From a checkpoint of a small CTC audio transcriber.
Model: 6.27M parameters, arch tc_resnet, depths [2, 4, 4].
Training: soap at rate 0.0036, 9100 steps.
Data: 15625 training examples, 55.9 epochs.
Rows from block 6, named by matrix and row number. Rows with one number belong to one channel. Each number is 500 + 50 x the weight over the matrix's rms, rounded and kept within 0 to 999. All counts start at 0. Numbers have three digits each.
# convs0: first width-11 conv (model.blocks.6.convs.0.weight, 192x160x11), inputs 49-55, a 11 kernel for each
# convs1: second width-11 conv (model.blocks.6.convs.1.weight, 192x192x11, transposed), outputs 49-55, a 11 kernel for each
convs0.47:563472598530542460507473426476559537491597582574472427489499476454495519527516503502473494552579490531498527507556537528503592486423569540562598490502434451460465416495440523539518533519539475428475508477548450473427513542464431513
convs1.47:453481480514443410437515526529577413421473541448487508513492471447551519498520485498550495502497458430512451518500399562563574496574512498525556527496572536482585527533545474475438505495469499515538490519590482496576509514447523428
convs0.48:699548467561474554470531520604472406452540493539497474520444503414476435508559516573555475450471493469468557511448463437478536511404543579528507462491518557498521435471491551503524432451608550527519382519438440535487560444499446458
convs1.48:481526548324495558506487511488532451513471502491545504415470509494495502462472479483469366462405513574550502469476510580512509575505506495585497477562492515491435539500472518451569543464555453530544417590612440485551497476545521443
convs0.49:476480472494504391501508477493417511542456438492459484498446487528447433480404465474526483465555466502541486486540462394590492564478481519478407393442544528582529588572501450551562395473533531389481446570554448509504500465539416419
convs1.49:492507537507491537515579517449532444483547467498522463524476445639473358482456537466485520450430484529490421471513485473442517486527538473404466561517500519594487403444452462430527474481522496479510458406483521481447467569457641561
convs0.50:467582481476472466548487544530488517438499453524396498507512575469473465485570601500448469554476443469433519513437533520513563459503563469493522566434512471429544425627539471536501437509568486511580559460487446412536535469418541428
convs1.50:585450533554506571533515524462489467518470484562521509546618494548526459476532489495560606583527491586479464534491471513521461445452373529600476413436454440470531445482486485461493451470489394425418486528485521513429408497468599526
convs0.51:530491521491490465438516607524562473555500485458458467458420507524472528461556542589478554479493434474543519430536528520455462433420498467504429486491445540440473480428577486515526441421498465474534599518481437510553436533452421466
convs1.51:507471467512491522473489479452382573513493455424518513487520489464574491488557524501498501515416441385514498554521608481428449531551473390545488468536517545474505501502502468560488494533581471479408410419441535516492543424530477443
convs0.52:490555493497531556517488452486452482637515514496492501428503482496517604470490539380445578570447455497509471543439490502530508459552541508561529533535546471467480477522453495424535546476535448456414558483478398436487579507445554490
convs1.52:449548465494511493508487539535504517557422488470472574572496496515454462471473489494504551471567492537520437544521500484455498481468479593519516498475541500578600476551438487634563480409520444374361614549470473562521461558523457509
convs0.53:538473516577523499500497472525485474445434422548486564496523549552438487600490577553474587578560441434522558468598507547541504553471459501522443487552416536681398488538609519521621545561483572506468504533504539503414471603485572597
convs1.53:586586520512463547447515514457501457415445450491449432469521524442470527549560528455502520514488574576592550495485516550464512483521435484481550562621425507498431525614526571582492414462464615582453474425508550465529534488395514526
convs0.54:468490482426485534562463472504557437440452526465422503462503567523496356463515433443512376524480521469546435482500518439548453443515537428469437533542394567537562551581569476488510477459551376518567391519482415511481520456604507544
convs1.54:525479368423517472482443540436594437515448402454522483473498481544416494482444434493454502401487475569469476529569531462490443501492420472504396507476527526493482467542375424446404463491505447488481543459483539468481513483483430382
convs0.55:460466491505531417473428603520451559457450475536443434475499452551399477540551591568500536443575506554467474544417478470451483545440466390455476521548535631614461473511480557480473465459475449538526422476391496483561553493538461467
convs1.55:521543457527494615447425480501449533610526488575538480495562518468494523446500467524479454477505508548509479425473515479467530524505521464456425472499485464474537529494507538395522440508411480460474484533579547486450523482447383490
convs0.56:434528443550512519458527564463514443541593474539558525520487440456424411491516489481501523428435553477549450522536477475505477479434532611557437498531560510478517471621416500357474474447527529500431427581479497518524513464480375487
convs1.56:457525573479487558584548500496469487451433503519484448462411465610544544516466415592498472573557391464445469437463540522520489535419441448463523567490554531508484478476574566525450507471485484563430466421530604603601449473638436561
convs0.57:542496555579619532476504444484509422453457468445560501593559485531478499543494522507533602584519516505498586511440453456515481507489527513518425490512576536544508533575535460473521563598534566537510475504377518453495512484522494445
convs1.57:447525512487526471532494510469410571441499496466547528445550552528522453492529463515522532463423497537587511492472537625552529484463505498549638539633522505485449529456480458519504580563537493595630539587465594546498540519408449572
convs0.58:512528469466517505455401443487478525475529466525507503430502487482506435482510515603524479546498361429527490496557443483517452462509498481429478434550499501392496532485496392563599540503584531533531434557543440514483470530598490575
convs1.58:570477498557528533490446531588539533526545562485505512470497445481344450449499480502593530464516516459527477444601494487427498503482436517451487462396530480532580484588534449560569554555518407501523448518556401426512589521652480440
convs0.59:471511488491644495469513519570429587445540515402475521519550455541457439430494506578460401585470422509507440490494478430408565474436517546488449544540589417458564544544521524439537554505470505441460525496535550516529472533470555518
convs1.59:573538509474562527481560468532558463576515512506493414442487525418518525495424441525432512495484452524539516485472472505515457497529447446538536429506512490529431419555498455519543456520439581475485407454588467407413526546571560574
convs0.60:502578489504420436538477520544559438462498511548509561468501576483542584427470449572477551499590539503490483483546513458567474491441462472480393475442475487470518661444439448530491449514486534513459370487432466500468475524487438486
convs1.60:488546443578445564445466482380491458452486422453540523463489481574476583463468526474456518454429542465516505510522578528366562529461470504557565518516529489478506491506639561482545537482542536516503570490550550474611455538484585514
convs0.61:533565488470493593482524562539440521587522483478493572461507479480498440539465521488546536531485499494467480413520501449504559535494476503473510569517518526414474439517480431510467446517464536506486448489464496458413542486499486430
convs1.61:504515560631493446561562584465529487526482416438519447527537556434456586499513444485429478489513464552549502572475463504501545492454515541438478552426478566552566614532528545472524429432527520520357482499428485434518529558578533489
convs0.62:337588459571540447630558561505475406477478522514453458491585512521507407526519487511410442484507473498507451544510433519480441544469408383483413448474427505563597537445521409462468491473470456484583467560541552556525383552548490527
convs1.62:505567400371497492455518510513522470450489458444537455522470443449534533469548472461497514414488438409515534449500470474438483460536462490511538500460395403388471531589572510503510473493462528442485536579434506559504468498535558621
convs0.63:503586504546488609562489308519492399456523490439518487519622452501494538525487406556458467542580552478495590486479519473539495543416479555452477504449517418445477477523517466471461524507473534580523479510414518457490435490541512486
convs1.63:582549559469500494533513442494549447504375455520529537544479512446661571391525464581509553497478504484530529372574425479470490487537550530550474403455470456437438511514494502395530523458437518571492516458533600550511494431528511509
convs0.64:533454547554514422472427451471602479512505580550465511474550460512506512554430450523470466541570403432515559547522609478520479482533456539481440519512418493616588621567511542454539464445518487492583560433450533428510541498558492486
convs1.64:485476497443503596472558471485526561517539540452511463407478609525581450465581417507513625543407460459514497507427507477488524561415525455526473362483478419454460432481514507514504497500468449460540459477465560483416465599418468433
convs0.65:509511550431419490515511566459449461506478605512609489573498478542482456502441530569447447492471534458498561512570484558574546510558458733578405561527466425522492546547608510517489505530561511525572529532530476452567550540490442464
convs1.65:529478466503534454529519458431550460468534547520546427477524528551487486495477487477506563463510540532424372490564478513488424512584528539509503496501435564515516569494520461542468573504453444487513526541545511494516526462382459543
convs0.66:482478585514523552623456472517501492462565406473471480402534564542374551492400456524506440641459543549528478491586483503507512434452579464478526334447528475473495527541474446533512578524511419534538578450393512521507535506437443541
convs1.66:523539493443540595438503535450531407484557557504545534446565518490467461448489434476422453456457564514518458441453546519523579471462460459503461464462452492496515478481526514486511460491500494477431496484466472436421577603457526499
convs0.67:503469524545509594530503477520523394537563465543574483412601501460504568556633539565494527442491508517493495515503574514518463534535430459496475506478499518557430476583578465439506497443510543484464445445473539386500506500536476558
convs1.67:492424474421395480495479441536499403508538478495537492508623475465507562474437501477402421459493562509456442447493442559476460527564510463554550542564510411457457478511470505446454517510604488457493498361432548484471496542427490434
convs0.68:471504508514488456462537559511583459516544448444492473410442470438588571501431489475445515481431414482570564400491479458556501436477555473522435598513489433483566562519635465426496406537445571551540430454558612523497495534480519525
convs1.68:510476445525459551409531455494422425541493535456546456471496510533464401477536508432529346524468534566529501517517578476492527483550518448574508474512521440517474472468500456525525566480525471481553575504492514484428456538514523468
convs0.69:517535488484527499462526473513460432485487433581507552553427518546492497460518608567524524546580460498458466452502413530520436429515448537554556456615548449453493444465526498445535434505519502490459565497494461508443430519500481522
convs1.69:497441511449490535597563518530480567499597625566550529468467439389472531612441450434437495573513580459522521445404532455447526459461526450555491516588488434457458431395480476522597525510464490420473527549464567452525480459561488518
convs0.70:443514454484549554496410433461479520455558470441469538522477538474522653547530570614378488453531414470413449505534520462456468540484513496527513573459528517432461455493585485488421496498480461526512510490393449487552440446558477513
convs1.70:550499628657467436436463398500446450572522498436524482535524533408410488554452551479518494448449628451461550433478499486484540515490487538563496513545498456481487401431455548519453686604611480562626408488511517548486494591491464530
convs0.71:626470437347483568482485516529543486547498441426480492507462364519526519369550563512559497460473529506475445614502568462517554527486520525545641508624502407547530467405568558531506441527472473436501465446488518470420532455448375530
convs1.71:606469545453338405484476421522528564504496482564509539513413517484486535485484479528482511498393396485563508606554541471507486535444423509433465434493424577433631509483540504465514481505542509604624547480507484491645436485520521502
convs0.72:462529456533527471489438487439389584517533475533417433554505473550391558524465466394404420569548508582498616446420477468524482461462571545477440450568458558542470494407463472497513555413520528451442485572562558542527526534552482500
convs1.72:522474464448502487466556496557497565432416534483525495532481462441574496440538457480556445538559473449403490508465442471474502496481592499509632584547469525442469596466599444481527505483518485455435618515433522569480510606451531503
convs0.73:469441548504504500604479443508488512519435475559504511548544492443551450499607545525579556409479468575538470457464452532470608382529475450478489533534525516465408486519398484458469559495512534420447392427438452464455534603452515518
convs1.73:524448434430389427445465446489487463537554456488544477537521508433523454524486636485568490574489468527528505569509491591510478512519495466624571525473537474492498494474525479546521499535527531515538408461478468484478530501471457438
convs0.74:454475561513518521516493542504463458510486626526436561565501453494528541458567515527532549563476446481469419467539403482611542473570491507532512503564516542456524515479486509465479479500499465565445480483601578513416625448512468557
convs1.74:490543492443470532452508488469437420487453439531474485474522592491448475447478450438503442423516545455499496457502487489530538497562483422533450524410465474492435515445494492503437417466441484428487623477375453445506506502478511524
convs0.75:559550556449538489420483451511431470464522502485552455567517395555521468435507494467406474524514530523493517523554487489521456492578436439587511535448582514464530514387431423454467497492382513497467539529477443452404573491487618493
convs1.75:494484470609525484443510580505463560539524466506521530514459444465462549498519558526477440478461554455528537523487540503496471492543640455550444501516596499461469505509498523441482465467512462538563476544503571444418496438429505521
convs0.76:484563544486486454580496506491464449432443512542453500531531428496441446451438467554549450446423426529548514542509600496555574588576449409438496498517472478407504428455509480468504563491445470480513351434517470462539461451444519502
convs1.76:609364517565544588416508451562561348457497484524437509437551475570494544562422450506433538492491463509558486573446503526507502493450448523567594423469501551474508447606588497450471417571519556491513458482452550474489591481338520485
convs0.77:579515548479544538506449486539510428532468439465512509452609493509508443551578423534396509538363478492548546504515411459494531489467565453496436455509475507476604515485450414444560481518528498479580574431460500535450488557556517495
convs1.77:440511523382483422504442575462444461511493450512440476488569499492457613502493552467455444468504441496549505524489464414540467439586449368456484487468486478578485530423393495410497405436500480508493421692395507401530469434537481539
convs0.78:548533458404570498527463509501537397397467456449554494478416492513426450558510460592512548472522478430493593390576509466499510521528560535593575513583440482544508471482424418531471482546574431497542536457452441448521446522581504461
convs1.78:507584576554427556597515540602524495447537525441542544501555496451468488493533527470475469450538486521549520536495588424524512470501511463479494533517500436463532505512473472513413448471451425554462413561462493503596587511496550516
convs0.79:601508485539525431580415568439470463486386495479395520565573614471548410496480522499523531458391463485496520499501522513450410463480566425512494532472432398520467514503462489502506495473455528499491404463440515532541501503502502524
convs1.79:507531522502504537461480441545514461554427491494476474491440521529501501464494524509506416459487530483582540534618493510546510536567637529536497618458529448499540527434524493465522486526505467504449501519443527579501509420522530552
convs0.80:442524557507525524617410456508423491481487519528517571460524595463482500482460488556395525533521443500496516632541453439537429451485539461502543535439481573543487562479496510591494468500482541396428498538493523463413462493490620574
convs1.80:536603498484523491463501462446466457496521501567537470487521535539470496544502498499500513452426461517537497436525465535457543372532526473415532500508388548481574524531495582524504479418398423494526444518563478480503541596432438421
convs0.81:513507583451462556476382647525542558469560455546398493549622461485523447428460612390524542347559453452501477499444513545295471449538465511526526405482479436502441520491417482461589544455437431491478484519488484450454516521457492367
convs1.81:499355519492399515527515502488501482442570469483478525475430494516518395446535603339537525610480550482486529499461515501490551534502574525454424485428514532480460533467436488469571572481579563483608546551447418389472480507606511500
convs0.82:477398535496540575347483532491472486506443523546462526449434390496500335490549434479550498635516466453442565481456532493392537513499471476476469587462536390468436550531484444448557448483467557530635500471449441555413455548644470455
convs1.82:585527504475484457512461474459479487545496455447536431537412450458530418576583455536420479548535443491476485419504464523485530511572441531516461453509477452538432516523501483442456527514485528458401468564479487536524428449595490418
convs0.83:431523495553494476529582514454563438480529463582581479506539549494485521525503597524521496464458476541432492497542445496450508473590405408527495482464470542497497378626495476511453468472475475479422427457513473429469472491430491507
convs1.83:475515468433442446396499473479475532428467443478528580492520514530468485509485559497554592509547532516505470549395468492454561502407455491509534496422467465450441367412457395464491526396509467450609485471414443431454503377442524473
convs0.84:504548482517562384520539465528527510517363538461486564397474525581589514565571483443450467463547459615491439542424550405412628519510389515528508495540461428475509491454556474531434478459557464493623488407573490406401519446593517527
convs1.84:611548369540382478371477552484505543609452460456548582407510531550520540463495478463434562469470473425400447500478456515536486517366526449473533481547370515475458438526428532466492522560496504408562531663443526641496340567513472425
convs0.85:555498494462530504469562533479417587556602489480514418552564525597485527556524512488456536588526547524430437446445508509474375505496505476509486418515474498541435538607534507520548539486471584474642471482611529445535525474483559506
convs1.85:505430564478485476447459537553588425508558536525527506548532614684470505498501504531473487517509448633508502456471456504481555437443551549568426476504532561491530470676477514442518507525577512485452475521453447415465448417487433536
convs0.86:472526503477519521524527487530509562455549435420417519538483505466495495533508573534524452449427404527507578503527457547363521518454482522458482489459509509627473502448494511430571463378525524486520643594479513438382472466405502405
convs1.86:536463483493468598429501553523395475463531527482466588472550545468496519526569492482502523503496457553522453539509432503450534559466418477492497533479474509588463504461417486601537501520592554574572527457506600563505516418552457566
convs0.87:449460606417512400527555554615568502496582513444464444451389448404556551479464544570425508509484433456453477448496545533482570457526512598569539568595507560412504517411516524602474528451467503452570585468510467458429533405434538563
convs1.87:585547488487586507503517626505423482517533447428573556529466512448509553523421481586458410452486494613469520517565421405498469532536567454513529561466451415494495481516478507528480522471486437545531488472535654423424465578456474480
convs0.88:508442475484577523574452490557518618488527537479535541513480512553519539525461487474582642486436561458442565440439523461534486532467542466440526577551563510465480472425378473536565501488427563530433559409410578484489473468535427464
convs1.88:438538604500509592506539432484570513445479574545487445544626507592530404508418440494447467470476438482518561584476497483502560626476542537524576481514455536497514589435513660567438501482545404556468615436474562574480523506525533417
convs0.89:454546613464436597513487413470468529462530515470519445457482490442548532566584547415550415508519488533549543461509537457466445376422545532447522493543433475503510522578531483472465476625435490465433517566563524442398439426480517498
convs1.89:613546497430435454547420501491364391601481495492517535468507489536463552571521421522511510427596439472452552585539508504499486383503425519422423554626480535528527615490469435490457494489391474447532507573503567551529439549487467507
convs0.90:411596636480501426522555530444562500464553448620447536473413549655545531512511422529453447508472509511498487585516430427547521519617490439493477456447490498562463482505400463518506480566500381477471474461454456472489530443532457507
convs1.90:464528557495481479475437460542555417603493491573537529451511545484428455506545526551498464509514440435473458508463486495519459494446504526465623564492466542405537589458465467489484463548427564507535580596467482559591464467525516531
convs0.91:450473595569452546455478517519522524542502493543460434462397558423464440422464510434479447589488503567474425454526473553476410540435483542475552566491479505401476523505455407498559541522498540584529502580502428495430459556562487508
convs1.91:535455647506570522524476556478468535545548467475390453539529513472539468517439433545417510629571528494489505489515568537474509503484619433527432486502421392464514462517546403529567508600538629505552486577488440599458466501519458511
convs0.92:565427557519479409508474423480459556387389453493437476418517443571474522505513530540532447509527465549417570505536502464535519485505436521484437470490483520446570493584462363471555479631467438496484517419413467469472504526466545458
convs1.92:515482491559431497527413515418528538508560559480526449510595526473572483485432481456553581535492477578412465546478514513493519531542457477499492551447514530449533471539538434428376512473476454502446501428525497484587480528496472549
convs0.93:539558572607527503413547489524470531495528466412508455468473523423451476486493533526446511495554485478589507487460558437527480481454528465521468506512545565468508436508365434437496519453533496496438458568475545514548454516465414434
convs1.93:585481558467489424566580497498507581453500485522558445543542445501488559489501552455550604587509563518670578543517582538546483501653466422542499493511526480537513567467459622477522479554587494549482579465497489452447464503475525464
convs0.94:457499499448452509544441474508516451456491438566546409496514567430455545364443599651518478528541467614417435426504537434457547569556397465416536575463449569522582587467503440399494498548456412483419476473467527538476556403352407507
convs1.94:420389526511464482489520522439509588435425450569563526473550488455481505588525392480513421497491469531409459531549507482435456489527572490504455563417423458420395516544468601532513554528596499552436587485576557450415527518476502489
convs0.95:472504533528480473565465531439412454493536552584537441464410466561433449512474437553460557461471529529516480521441502521492563493540484565400577528489443500603529537462489499451338456492522459478447564559587580456584565484455458524
convs1.95:439575567574372537528495528501555464493592511472543564357426649521604576548353516522445476457524468518480497538482466481528569378505535499487431463565558448477476419415377446581488475458466416466543486477525514441506485465539506437
convs0.96:524396385491561528446531490445432525595476506425546549463547499454525521483479467501475556535451513508502450509537506538546530443501495461445508534528469455467418418463540538483475523491527512432488400536477595502530443437553517600
convs1.96:489546450512474480536436615554530569502510543520546485506475528479492511456430493506499414511459584453504577520482550483536517537565435450532471525442471515562613485553454494538511405464493495476564541460520517483518447492542512507
convs0.97:458553508472550465484500486414362499510477463493567476517486472502521518503523573511477591565499514486502486462471536558471519481447470478480512527482539506599444496521454480460508535499468599476535498565450550519491479527483398518
convs1.97:435437550584499430497480478515578504506521563484510442505502446518456522602507620478430468414626513466405589453469436493403491434455556559552621560518612551429492505469578433471502479502544485503535476513595516596466433490433537484
convs0.98:446471546566564517500539489492459544509581513525551477487483528463401536465510570417487473480463531430474508549499467414532481506486483497510527509427453479418552523631473537474458464449478477431587451368476520448521444466468515447
convs1.98:557507517419453489511520475557450432394515523527512436521489554465539519589547563592538524533513526578501468420557550456447537515484518519431535488442497514443431467553490547535532457539491454449439529469459565517532475467534562424
convs0.99:556447505438549467422439458458524519605489569442499475445505437539624443434482474519555426502556482535432529567484428503445491440440602538495489576557546514491574460495405460438483567454484508436495515651491384479503447466396515637
convs1.99:514489541508586498509509542421513522481524508469408465605525523478540456450583541490523539534480532532427446501480443464534419517563490509482489549436516429532487470486488501628523439494529489439565587526451458548517509624525550491
convs0.100:429429492455505530512429446495476497467456487396615533483546554433621539517416513528584520465445517534519545499433598521542495508568451449441587475472573607537516524546564483361515564459508474527404565599452467612539526463498326494
convs1.100:587538469481441558524415385508567476582564502517495508511355431566576494464446578580507507475468577478444509582395498457437500581597564542469432439450566457423534511511457490534518590500499467376511648523482497425434488594509543555
convs0.101:511550443498561473512477519465477454545640462441492477590542528462542572536485484492434476399433542524511594428526566451502512482510490507565474519506416592539518522492402483496487603590527467512527450435463574455439556438480467591
convs1.101:527553491456534632543420445529427513421451438561525549443481391525453555589419425545455417491440513561492404544506535543395443438487489460478416496492423475428520484460447536493492478398527483478403491507434461401427466504485501563
convs0.102:501522401482496544517477630505520488406464432553493539508513436511539483476460458452554490457448536521501507445481537448443561413419483521512483373429468439479531545550468393529503530543517607410469544533463498433385638465427449469
convs1.102:362472494622501540469473613396517528559480510522517492495503464453442500442498497530460435479493543563472488467483466451503514519476511498451485536482470497508508523516523510479526582498507526488420442513549479481437388457545455585
convs0.103:506462442516465435552519579518428503476470476565456526501594482499513430489413515468474570499550497493529489485477527469478459368372568433531443511483515455532524477540376602547526562521519412492487509462466502555485499527471583519
convs1.103:498495537496433490544476521478521502455514564413389499461537504470499481547521535497529463405483423588517401550455418447462487465512483486484512545503448553422471396419573456485512571511537575540506413540566494545444515539490527503
convs0.104:562532529470458500530527508395578450455489564550465468439485503387500504615527541512502422446447560437581437587525496457502447435418468436419542622516494445520548544504489412387461486547472507417474426625627517518504474523529398556
convs1.104:402435484455566555512467450478549480496465525579509433439500543588555488504480496469503616495598469462507458497497455528502481465519458540565483456559406495453431631445626505479521543509477533465451519464502539552633637625497492501
convs0.105:554514435434452485569578405542572415508526535444462630514486597541524589504561427457584525506475522482506428483485468487512495419459494597555566466533410569522507485570553486562514464543408486490505428520368489548544534496426487429
convs1.105:485508486469496618488398522465430538408479483540506484459441420536508459451457504474517548545568474566532430628557486537508502529404530545528507458554499441499501557448604483512519412552543558459438510435477469532540517539503515519
convs0.106:493574470544560506555413479464454557424522555510552498507559470462536550457526509503530539462518479510551504520430518496551502429447554555492502443497544502495464479529622543454439517492422525489455502472567539500532588442419489482
convs1.106:575459570535472532523495477536442541536399480500467461469492478475523495530486442454559475465459491521483581592513523512515404555597500586509482455529491419459489414542424506617536425410487619599536491457350460573508477452465469510
convs0.107:468532520480543462517494472452520487465595515492497562524451521452462480500448430524524450467478497475486442450452449573487535562521498480431535489467488563495445404484488513441505513521604432464531527523549574517483487527503491440
convs1.107:454589556519493444538542499535531472473501447517434476469462541490520433481488549522531482509488507404473570574445517577516490566463517584557524608461477441484494397544516520531550567492496482447485369550506450492584542465452580441
convs0.108:484486531645516565567499481450595516585520465517422418440506552471441519468463544580446568498489471417484488480538476547500546471456509541509466554488583532496536439552523505492486542526424602453453471482504501473509501406496521447
convs1.108:480542583545462487519516499493539453477486400504515490437575520421507593593462510487482500479482473451542491413521497476552462510407518519550556557541476504498560444501482574520607620487607479569563572562518481571464477511428586527
convs0.109:468549492479476630578444472594546519497526625441346473447400436442521596542470443482424356567465494575490475487456438513505555456585554556503501535516537435474503500495533437486456569511449527516506546495551542595503401476503475384
convs1.109:524472417543581602498536494438538553502473503476464458457491424503450479508577404540482544475459501503505535607503443476577480529477473590481533451527569458525469545546412543436422464501558503576511426470436448581534524528493461445
convs0.110:450539531475462465502517430447505542499446523484502542491529504438474460503528651442485431443484491493473408396439545444441457513519533447469409445440476527534510577448384542516448454434514509420496501465488521541529490550371437510
convs1.110:530445454435492480491513547487560600523400396411489463472500599512508486528545509507508449472515422506480434495433473433464529498457515512414523471459567460478461476484565513437485411472496540527464539503499491514483539462500424458
convs0.111:489479516491505582559553530554523480448560538576514408519509484483438448432432464596436454558459437505532520547443519545500433550441420459524463500527539442422502532475536434546545445574473402551535528475474490590496538454519493495
convs1.111:478522494558451534454434449452547510547600422502469484485501489450487542510451418418511550531528514492543494522539484426527498527497504471513451495440514357521515401464509509500486511514528484488487498422467595491433451497401482532
convs0.112:469485434549590416485389518578506415485463447457441494492507472542417541537545456510531498538529571420515501422501617514492525485459476488441534518482516411458454550403454471466458583512497561480557529435457517508531476517422542509
convs1.112:494552424496499476443494470442531445493507629476456550579555474571639462492438526440475487505639596513545497602639512484435501397492482490534515493476468486395467450506466542459498486520440502474477419467435545449447537477401554567
convs0.113:479526477518586638522442459456467556503504510464447504567512479584427543550491549484476561547392460558516466412498541493502487451452419445507526515429539546508494447536532491508557480494422478597417516460558522520488518429429492376
convs1.113:538506397509492547544458429484479420541427517450479484501473467493521492412467544461507495506452521399464438586523493392488572532446508473546533507404570549531537575579412530456351499553555501555608510534484505468448460525493338585
convs0.114:539541595555578482470490519549530604486530495447567599624507481517504503469446352519471505535456560514502460489532458450521484502568478452470448479496449502457368479468491390501489470483553501462580499463473525505497477463548554457
convs1.114:448490478525468525500524561522454447404453506567506464482563481479611528567535481529560511470498414568498498468536520525486450542427470464467484480519519552554533473473493499441496574456471427558491424463535578501499459530495529540
convs0.115:550537499537532499494438521431520558503503503459554471493521447494616427492526466458457461458569486555476567510514525526515502482512555445529498573478447439562483442552536513452516517528454525471502472397480510502424434487510615441
convs1.115:451418553534585553524555519463499516480411522557321481527487530464533549550519450453452453515370418533489489467482504513400551519478566445497510510494532471508508414547482515538600479446518428495518535474393460465493610432478446483
convs0.116:492471442445561520538537448448495529559507517466535558530545505508540439473530499489520492517587505569510506545441458553504470609471476552429582457494472473597521430436444496550506480449511471528584476534434502521571498519502418558
convs1.116:393573527446458469443481564573510544562518492433551505448518562466537434478480506568581550477403510420528386491442521460577497447595513429486425405489574470446460451560476503519534463447568484526487512431623469515468607430470539511
convs0.117:495428440625485548471643462512468497552451370441378449499575486550440524566443504563576555472424485487450454532500495502524519435585596501585479554471534465531409524430480535556489468532479473435477527574561491502526453498515497451
convs1.117:472476511574421448515385444564426528373513520464445508489522489521478461433475448484563523458582515597505448450525487448571481589521477554472473421528470490517519474468449420499505474519596446464440506527453512481473475519525514458
convs0.118:513488510574570509491440616494451466435463487470450511466454523406544490487499611463514504565439450537426460415451437511491499492446543486506500509509493481572519521420457497497496541501518515468490494558519499466475455397433489533
convs1.118:547502525457531487420467413460481498543446454439481483508547466397488530470547488550491449510475483444524501518444526492460570554500499502526485437443497603473484442459572526501498481455475583478526456466436506537417497570486594565
convs0.119:484531509531488370448538500504478457485515469448486434513528508440420579526481424438502544463511469527554491418583492495429507407550415537545580510548453488516481428456525483474476446420462516495592465448473489480563502452519518577
convs1.119:399442455483550488470606586474500552564571460466426544581501435360559542509483524551493456501476592498443521473523533577382507551503521567606495514457556429567538488432513536598497522609517579556473590492563508474468522438577447503
convs0.120:572426424492599532484511498561576482515444460486491515496479444454500530465508587484605563535435529399512500473520420523468493464441530565579480385500484461432501531426470553470464517498559554487518521531502480553534499448583670466
convs1.120:550536464463584619493544548495540382404457463469477521460496551451528453563552514508547527462477403537489529524538441505472513428475629486481550469497510558568505449456484483477406572509437472504453495475425545432509483481553509551
convs0.121:581518451608507530538521417552478550579492481484488557531540490488534518560503522438601414432503492524641477581556579483443616484422556460455531484469478552472533539543513521453461521513446565476498520559477512548486500474586457457
convs1.121:463441584526477504525435518476499494386486507473487495506470452496486562493526495403445572552533548558442583538454484559487540465435508510495523561480493486526548508535524545514437605412553592528556430496495435560478450563531530550
convs0.122:445493466502569507486513451535542494491536396508501524424464616528547490491442510521564465580484514517537500470505497512457421518546540421460549546523506414567446520458423453488476519468508539465444513601505484505521426519414449421
convs1.122:435375496469544503525605475659456573538546533494457548610519503526485522493534593428428511405482439518466556437549511514505479450547454594600517463566579520477531581527454491509576642551478547513464558525606461554576517413470442492
convs0.123:521439490519529461453585426488442400502447386552464480583538493486515432572405537491479515484373482494554450529392529494495466461573507536399449404542508545474470558468497483490474494464383479498570443492518456496650533443447495458
convs1.123:467502478610522421486393490514480491505516505505532489524400463473532518534483462516488527528519583508478504489529490519492430540550508572523441515481544577478516490391532468562472433448518520625435447474481510526497501515462546557
convs0.124:543396554471444456406556483578472453524485455419477564574546412448500558534531469435567511498382543373461496589508432637514472479539512509478484487462392507490547566472422513505521463486487499487578573545491496548532496431446490518
convs1.124:523619528395596606524472513512548473473544506485482503507491443527487454448462466475466462559576544458518436445510531409543465578517422479463572542552499490586454477455498439567552540548537560497500535542450430577574463520412531514
convs0.125:443524568658521466558592540542583545491481456591521535494511432498472450489519490481437585537588517553575479470516437433550477408490417469536515477517410533546513529566449490602501574447434493534529517601455533501520501390555501513
convs1.125:570580473491483509541541489512483445518433475498454456567525551528532587463513489507398511490419507525447447475511514491520518451535507503456445524536556476486552519434476509462521520542503468496485419524472495572567500517594474527
convs0.126:421456600554505525511458566558593518494509566504564523473475452490517623498574385492486403477527548558526478524526432542555519499399464506547470468547495477547510568475439498445497505458488509538424508566646525459427545452540550451
convs1.126:440475494574551500479498508430453499500550452545470577473495591516538464453543487461517503404435540474440445445461504487399515514488504407436538464458569538553521581517590545514534454572435533459533478485520612574543563569595481458
convs0.127:534512495519462418483466514451436516486437519466480531480562561586599547469442453471462502471484463407525467515424518560568376563568562513452495504526487506491560500508503557581550460533508476452478556589447481508465545576556548490
convs1.127:506572523481497474453535438392445522503481506561469435500493511446455524455416463409485459507594687469589371468543548503543519515452528499567525474567476494456515561511508592425491441482514475535517467515470484533554534560589534577
convs0.128:638547581453502506476481453430490535455504526491519519484493501490526562438447543477465485501472552539515485541443504513465477567368509533512614487552450504590419470440420536507459504478535526530464512482526478499508459491471490465
convs1.128:504472538461504475552433488560529480500487544441542466502484598470447470448475571508507489501488499374436495594469480555561598470504394402476535540544497446406391574531481441511464491478559469481431530563559454515497454515479502491
convs0.129:515412502513466432581453446503498549538404419540559390530561522455467383449389552571457468512474555471505559438522388511486511524600504442409497465575507564488411483442501529490518428467523502550567405529509495511506495502512456476
convs1.129:562549516504522504556526553461491458472481440493494416646589540597626507481505591529462508584547572518461527546465586507510467506474553527487521528439360565416505509494475386508583484552498519595381576405469476427430562462458563543